A small contrastive audio-text model, trained from scratch.
Model: 10.7M parameters, log mel input, encoder arch conformer, encoder norm rmsnorm, encoder activation gelu, encoder moe top_k, encoder num experts 8, text encoder width 192, text encoder layers 8, text encoder norm layernorm, text encoder activation swiglu.
Training: adamw at rate 0.0012, 3200 steps.
Rows from block 5 of the audio encoder of a small contrastive audio-text model, named by matrix and row number. Rows with one number belong to one neuron. Each number is 128 + 32 x the weight over its row's rms, rounded and kept within 0 to 255. All counts start at 0. Numbers have three digits each.
After each neuron's rows are labels from the 100 clips, of 14848, where the neuron reaches its highest value: "responds to" is what is common among them; "loudest band" is the band of the loudest frequency at the time of the peak. Only what is clearly more common there than usual is listed. The data: short read English sentences (LibriTTS-R).
# fc1: first MLP up (encoder.blocks.5.ff1.fc1.weight, 576x192), inputs 96-191
# fc2: first MLP down (encoder.blocks.5.ff1.fc2.weight, 192x576, transposed), outputs 96-191

fc1.22:097144080065084056137114143179135081137143150067147147069136091110156157123121113086101115132173118125095087173110077137083144080159102133087142084156082141141104107065148166090089125100081068125127091092164117105189094109122171057087107130079156136080087090115108110106120109130138064112
fc2.22:093126186097096052172098139127127127102099126114117118089103136136173104123080129119123166117184184137154113123059117138073115148170121165146154096054073141133119103099163150110135111104110108095140121124146175151101135069146121075208100176134114098117116097164150111110137137147158118132
responds to: the word "she"
loudest band: 2000 to 4000 Hz

fc1.465:068141148134107092104128123086078091141149093105152182092114096107199072083089094151140139151120099179114112149145072101049134123164132147122166105126143088153135146101183198130130173092119076119107082144173129138154155088131163096079106182140090155070159116043152147177116097128084096107
fc2.465:117064138150155127086154131190141081130101165171134136129138169193072144073164091103136045134132073095093157102139195091120151131138154110159120220164096108221080155104120090156118132207170124134140116109147075134126140163145095126146181142165169132136112170080126153137091140130113098114
responds to: the word "she"
loudest band: 4000 to 8000 Hz; 2000 to 4000 Hz

fc1.542:155142144178122110182127046180112155148117108165140083113115169098117144155158143159133133173141190103213074189169099148097144126135115134131106095126142100076070166155129157088149135130170158154128111101167151137173103151091107117104113081094061175112152096173137114101086147128162159136
fc2.542:137106169111127122129131156109155121055140131141092113112138137071193101073137062153113125104125127084149111124078122057130155123122166072135122137111143161158152109156135161094114120103147141206136086176145149141154126137141096125173113153112091092101140165162117169096117096131088118189
responds to: the word "it"
loudest band: 250 to 500 Hz

fc1.127:134138126168082110136145105110090103119158133105133182106138089144098123138108166129107079112148062105142200144126128083093155156099172100089172150104151184182180086149079137099157184186151162147123070133132178102114095181111101106040147156070166072085165170094099136121146124107130153121
fc2.127:125137119097122112171071177085136157119183115141169124152154141143118144169125217131156140208117142165126129104168159245147151136162125155218139107167133130140127143088132058105120128142156132127086151173151168090074145102126134091219138059114149145127130110143124112145138139158090142105
responds to: the word "i"
loudest band: 250 to 500 Hz

fc1.320:133131138108097131141135108102097175123094116163112143157101123125171120165154128165171158100143187119120106168109072116163080167148046113189109120098100139163094094156079147102114164120156105092165085141130145191057113108140133115176129144058120103114075087055133169172104116083088080160
fc2.320:123083097162094115079131144112146134095176089156138123169122078108126156119151094088075099068126159123139121153100115052098127143150142084144136120081146127197042062123122122136152117144126108107185135128110131129140116164184117121118137074113111127073118147139147169103145110168079105184
responds to: the word "what"
loudest band: 250 to 500 Hz

fc1.375:168091111161100130154163089151108186183103184110117155130145145095175115168098118130121111128092143104161070108064099099151154187130078079107097101204143148126124162166164132147159094135160160161120068139076128092159129118085118117074100134101174139099161099158169143075094135111122094168
fc2.375:082130208113104143101130165087157137085172092144138112170147086147113070093142169162158133145116176113178115149168153220118113152174190115040122174119088113128133132097150106131157113087136142096103168140180173126084110131162118099126103147162167161131091146119135109131103123108097115110
responds to: the word "said"
loudest band: 250 to 500 Hz

fc1.36:104149137106133076101094153135096063101116095101123105145141176084086136080166079125169167103112139100094110100093079129127091146108133139192120113147118161095105140122172078170133080094099114093148145180077098149093125082149124122158084127072133070069076072171159110144180082109102086110
fc2.36:130048148129167109136125200114160142144167137119162128143129115082084147146157139133098121114106141113106141151151112119064111156173125094136164122117138076160099115110119138152165092152112080114217113146131104139146129161160151126162150115137122173113113110095131182053134117110090116156
responds to: the word "it"; the word "is"
loudest band: 250 to 500 Hz

fc1.247:157125101135156148074114101042151118112122088089104095160071159157162076135165143075086138137137092142064143154160120178126119150057159175105145180125087066122087110152113114143158156072084164119089156128134170112112168135054141125097153072128089118171091115124101097079159151194105076148
fc2.247:117114142131156110201162188119149135072143118140108165147156105078129212160139178138105152112129097108116101153067084080115165178117167072166118133134113111173112099163105133108081130154154111146094065152108111125163122127118098141179125124115107131088157160105119245144131091157088150115
responds to: the word "it"; the word "is"
loudest band: 250 to 500 Hz

fc1.143:097163118142122096167112131157160147094156160173082116127130129077091151104163094153175116141151108147149096139168072139104146178086122099115175155177125103150065147138094093110175069081084137087155120149095157104096120116176097161236099113116141150083178127121196096102153102143167125130
fc2.143:092113059127149157061121123101153152084130119145132110120106157124104114088149129134038107041120147125129164155118108094129088136163166103075161102081093119146125122115093095126158075182114109099112091085141136160097159138157105138140195062110145158095089173111143083090167127135150113131
responds to: the word "what"
loudest band: 250 to 500 Hz

fc1.209:100100158098071183143103133085075104093101135119182062100113088161195107119083151157112112152119070175105107129116081107164155114189085102203097136174099111121154130166170121151135142107079103147176152067134151169152123160159179159184124185130132099085116122107171138134091118130188090100
fc2.209:080156054135172099081086120158118088112167127153142115148082131231154046119115182142164087163116119149137164083144078095084121137115052162156108147145120124128131125103147162136159112180128138121092087094134097115082123107104099129158116129073092126081126151157121097128143167093136103161
responds to: the word "said"
loudest band: 4000 to 8000 Hz

fc1.400:105122155127140080132139141153151079143166108114072135149137095109195100147154065083107171100152127165123109093172069112167075117164115112194128156182159134089208085123110071096108078122076125140152155124077104146094119119159095125152140097132148126047111146080154167143118102089113096105
fc2.400:133128163151145115152148085169097143117133121174133155155161119187121133146164162160128088034099119135072174052153104093092143093183195134126135150059148134135120102118129130136133102186120124130145110111132117119107139134153089145131143075076191145111123108149142091103146171155134115124
responds to: the word "what"
loudest band: 250 to 500 Hz

fc1.226:081170178079142079103160150124102156114122110153074087155137174118148058137160081153160179180130180092160050151115093103159069115085141157155143085127168102164116090087084138150131168096128139082173119079105154181106145176140094101146102089113182121061116171167185130116122156154122088095
fc2.226:112071140154155098079163134114134128115111075154170117178108128136132122119165123133082094061130156153141143124154088098082117136159188093112168150082077159136082106086154113137161113126081110105146128093112072093082103151220102107137151087117182143058083136154154082116153095146155102109
responds to: the word "what"
loudest band: 250 to 500 Hz

fc1.537:101180159072104135145160093105098114047074161097088058111114153130106106157160119115117165166116210163126126099133109137174157147127183126154176128141097102164114074101135084139108170090089139125147118089153158128130092138154082135096112117124150098070117095133129165087105125154126119151
fc2.537:101091122126156120146100151141173131089110123171152120130083129158159135120164164132127099108089137186109109187130099185088126150151150159159114145121134090115092166055125129163152103149097116064100102133133121088129147085128069110161134079159144103047127174125135111134127093177103095076
responds to: the word "i"
loudest band: 500 to 1000 Hz

fc1.475:089144168094141173143190091177187135058171182107087075187127150123131104104166070125116111105122171123151118134151107125085095109088103094116127123164125089098160123152147133138170074100126094181097059085147125176126118097085138075177103133106152113143122150172152141115119155113118114129
fc2.475:124075201152133126126136114133149116083105083154152114199113068110196116134158129185072133071116166141149087096126080064118137149178157090102143138026148123135097077094155141140076129138121120103174152123131137097099153123173107121145130115058106101095114172111123122086134081157100098130
responds to: the word "it"; the word "is"
loudest band: 250 to 500 Hz

fc1.383:132155150108120143144072163125136129115121152096127097154050143059187049128158195128131202100172143097138138186075130089157185136166141151097158119118104130103128133113083102091158109114105123142131084175128141091164128107096081134189152129133120094074090122165123130113135095097133094094
fc2.383:098140128121139105105214096108160114121132171092119140191144166150055136148143129121175114086170162153164163099157071098137109132084118074108094051125134193113132093211120115146086155156121151178128178145100122137140163183134131158125144116105158191107136147187127019119139179126143141192
responds to: the word "what"
loudest band: 250 to 500 Hz

fc1.288:099140086109145105092080146125151148103173149174156115190151131160157156106160110163183151082183166105192127132141125143084144174155102189139098107161136139060121175128150077079101136105136088077100153060073116097132158095135136086160099082175104155135090082079152095131179120102105095181
fc2.288:142109100151111132110141126127130137188132080150092138109112103127134086175110080137096129061132182127104177136151123094125069071129099103076105093131153102106119091161148149103146116154123115133148190059161132142129101179126166153100136171198166115098112144149182096114122154105095113192
responds to: the word "said"
loudest band: 4000 to 8000 Hz

fc1.510:150109114174068118133148115169142151125143115167170090130128158104193060181093122129115177137129150164219071157124072094100156121162101145169137133196162138163095103109152091121144099095177172078139115136095179139084138075108144142178131143115166125186093171118105125114162169080127087070
fc2.510:120084092155137117092134151100109096121212117127133126181099133110136077108142084120176131107083154109157170115144119050141114168153152090089159131090131149148099088132112139104168097164083112153188105088135112128090107175210098095145143099099148113097108135144155111103158129104089090194
responds to: the word "what"
loudest band: 250 to 500 Hz

fc1.264:136088176146145097165115080144135068097128123116197185105139137147140084146133161094191147082131078161131130074201156133159139089170088169187097150116136122107102100174146151087108133115127137141150167090063144124150072080156139110137092169161116106138183088092115097157094157135151070087
fc2.264:106173062150131113163107106181127107125099102142113140121136121222110097120144166177160152140096143135106170070127129088118093136099077131119107081061140149062146121118172114133118110148168138128147150109155124141132117138110142108192081210106122104107105110127148105146146193083060115197
responds to: the word "said"
loudest band: 4000 to 8000 Hz

fc1.156:062134147162145122142169148143147137141139112100145090138081153124165187090094090140138147164172075129133079146124126138086146091102079164111074132154137111156113153084075149132183094166164129093157150131109138159162156152042093103085138135106074032145086115096190157140103133109155046122
fc2.156:121127163131172126103105163127141151069161165154145114088143119094181092194148184190113168141132177144153191121060143180101104159139159147131163169136143060118142176155120129136122111161137069112093107140104144109139126112158123151145123121144136142124128088180143226159096085209152137109
responds to: the word "i"
loudest band: 500 to 1000 Hz

fc1.490:107121110075121064144105132150122165163169083114134097077081142162172175094095138063155072168160143120152157129096144089097110151127115105100134081143064136138149096075125156099096125115149108152129143079160142154190130091116077066125160140084069141120123155144132100061097152162139114146
fc2.490:125148132154145109100113134121104130093062106095149131121117138094124060158078116096059113179136162135199149129095112118118171151126161152117163169069138131098069121076153153136113136153065130117135069113162080075104133069170153123168083129158140211111144098075146137130154080195160127098
responds to: the word "i"
loudest band: 250 to 500 Hz

fc1.275:056128146142156117117150129132142111143144109124159076146073109109129217045126135128189104161149118116160135179108106101079115120113089118088090108151134140153117155098095111100126089152141096153150154140161091145168139142081082104103129146117100075098105135095158129075112153100085098145
fc2.275:145134135125164134085109177130136166092165158149160120115138139110155093193146155170101168133123162148140190133058143186113092168144182140160148191138148065121119187157146138135114114166122087101109087152128131103131138102174157150152128121169148179111135074173144231153125099206135151100
responds to: the word "i"
loudest band: 500 to 1000 Hz; 1000 to 2000 Hz

fc1.370:195167156138085107144067123153155190163071155113088122094107139148086173118152125158113094101141158095165112146185108135108072106072080095195137141092125134159094121107151142103097088169160125176104112118131164183086086122137079097181148111129125168148122104124103175103086066145134097093
fc2.370:075110119120124159124124158118148137059145150137122121153142165121198116114143072086078101107163135152178144173063096051097117139129083113145121112069128115121118084091125129167126129121133103127118102096052108132168147125125084174136162145128096052129141216092153115082128152150138080154
responds to: the word "it"
loudest band: 250 to 500 Hz

fc1.566:069132095144113127132114168161137145139127141139113069141110121164174161105147136102167139164115165077147094104116126102120108142177117139098075146164094076177127158083088136108169091146143102089108185141128112114134101122035088115107115115127082050067085067126172094121073100120097060091
fc2.566:144091170149188133126094141122140131091149155160145132124132154073176115161162210167114165123109171185134163147056140155131075159123199120168152187118138081149098164114129124162134109141135102113132077131134149099116130089148125157166142118148131148125108119179137232165118070189116125127
responds to: the word "i"
loudest band: 1000 to 2000 Hz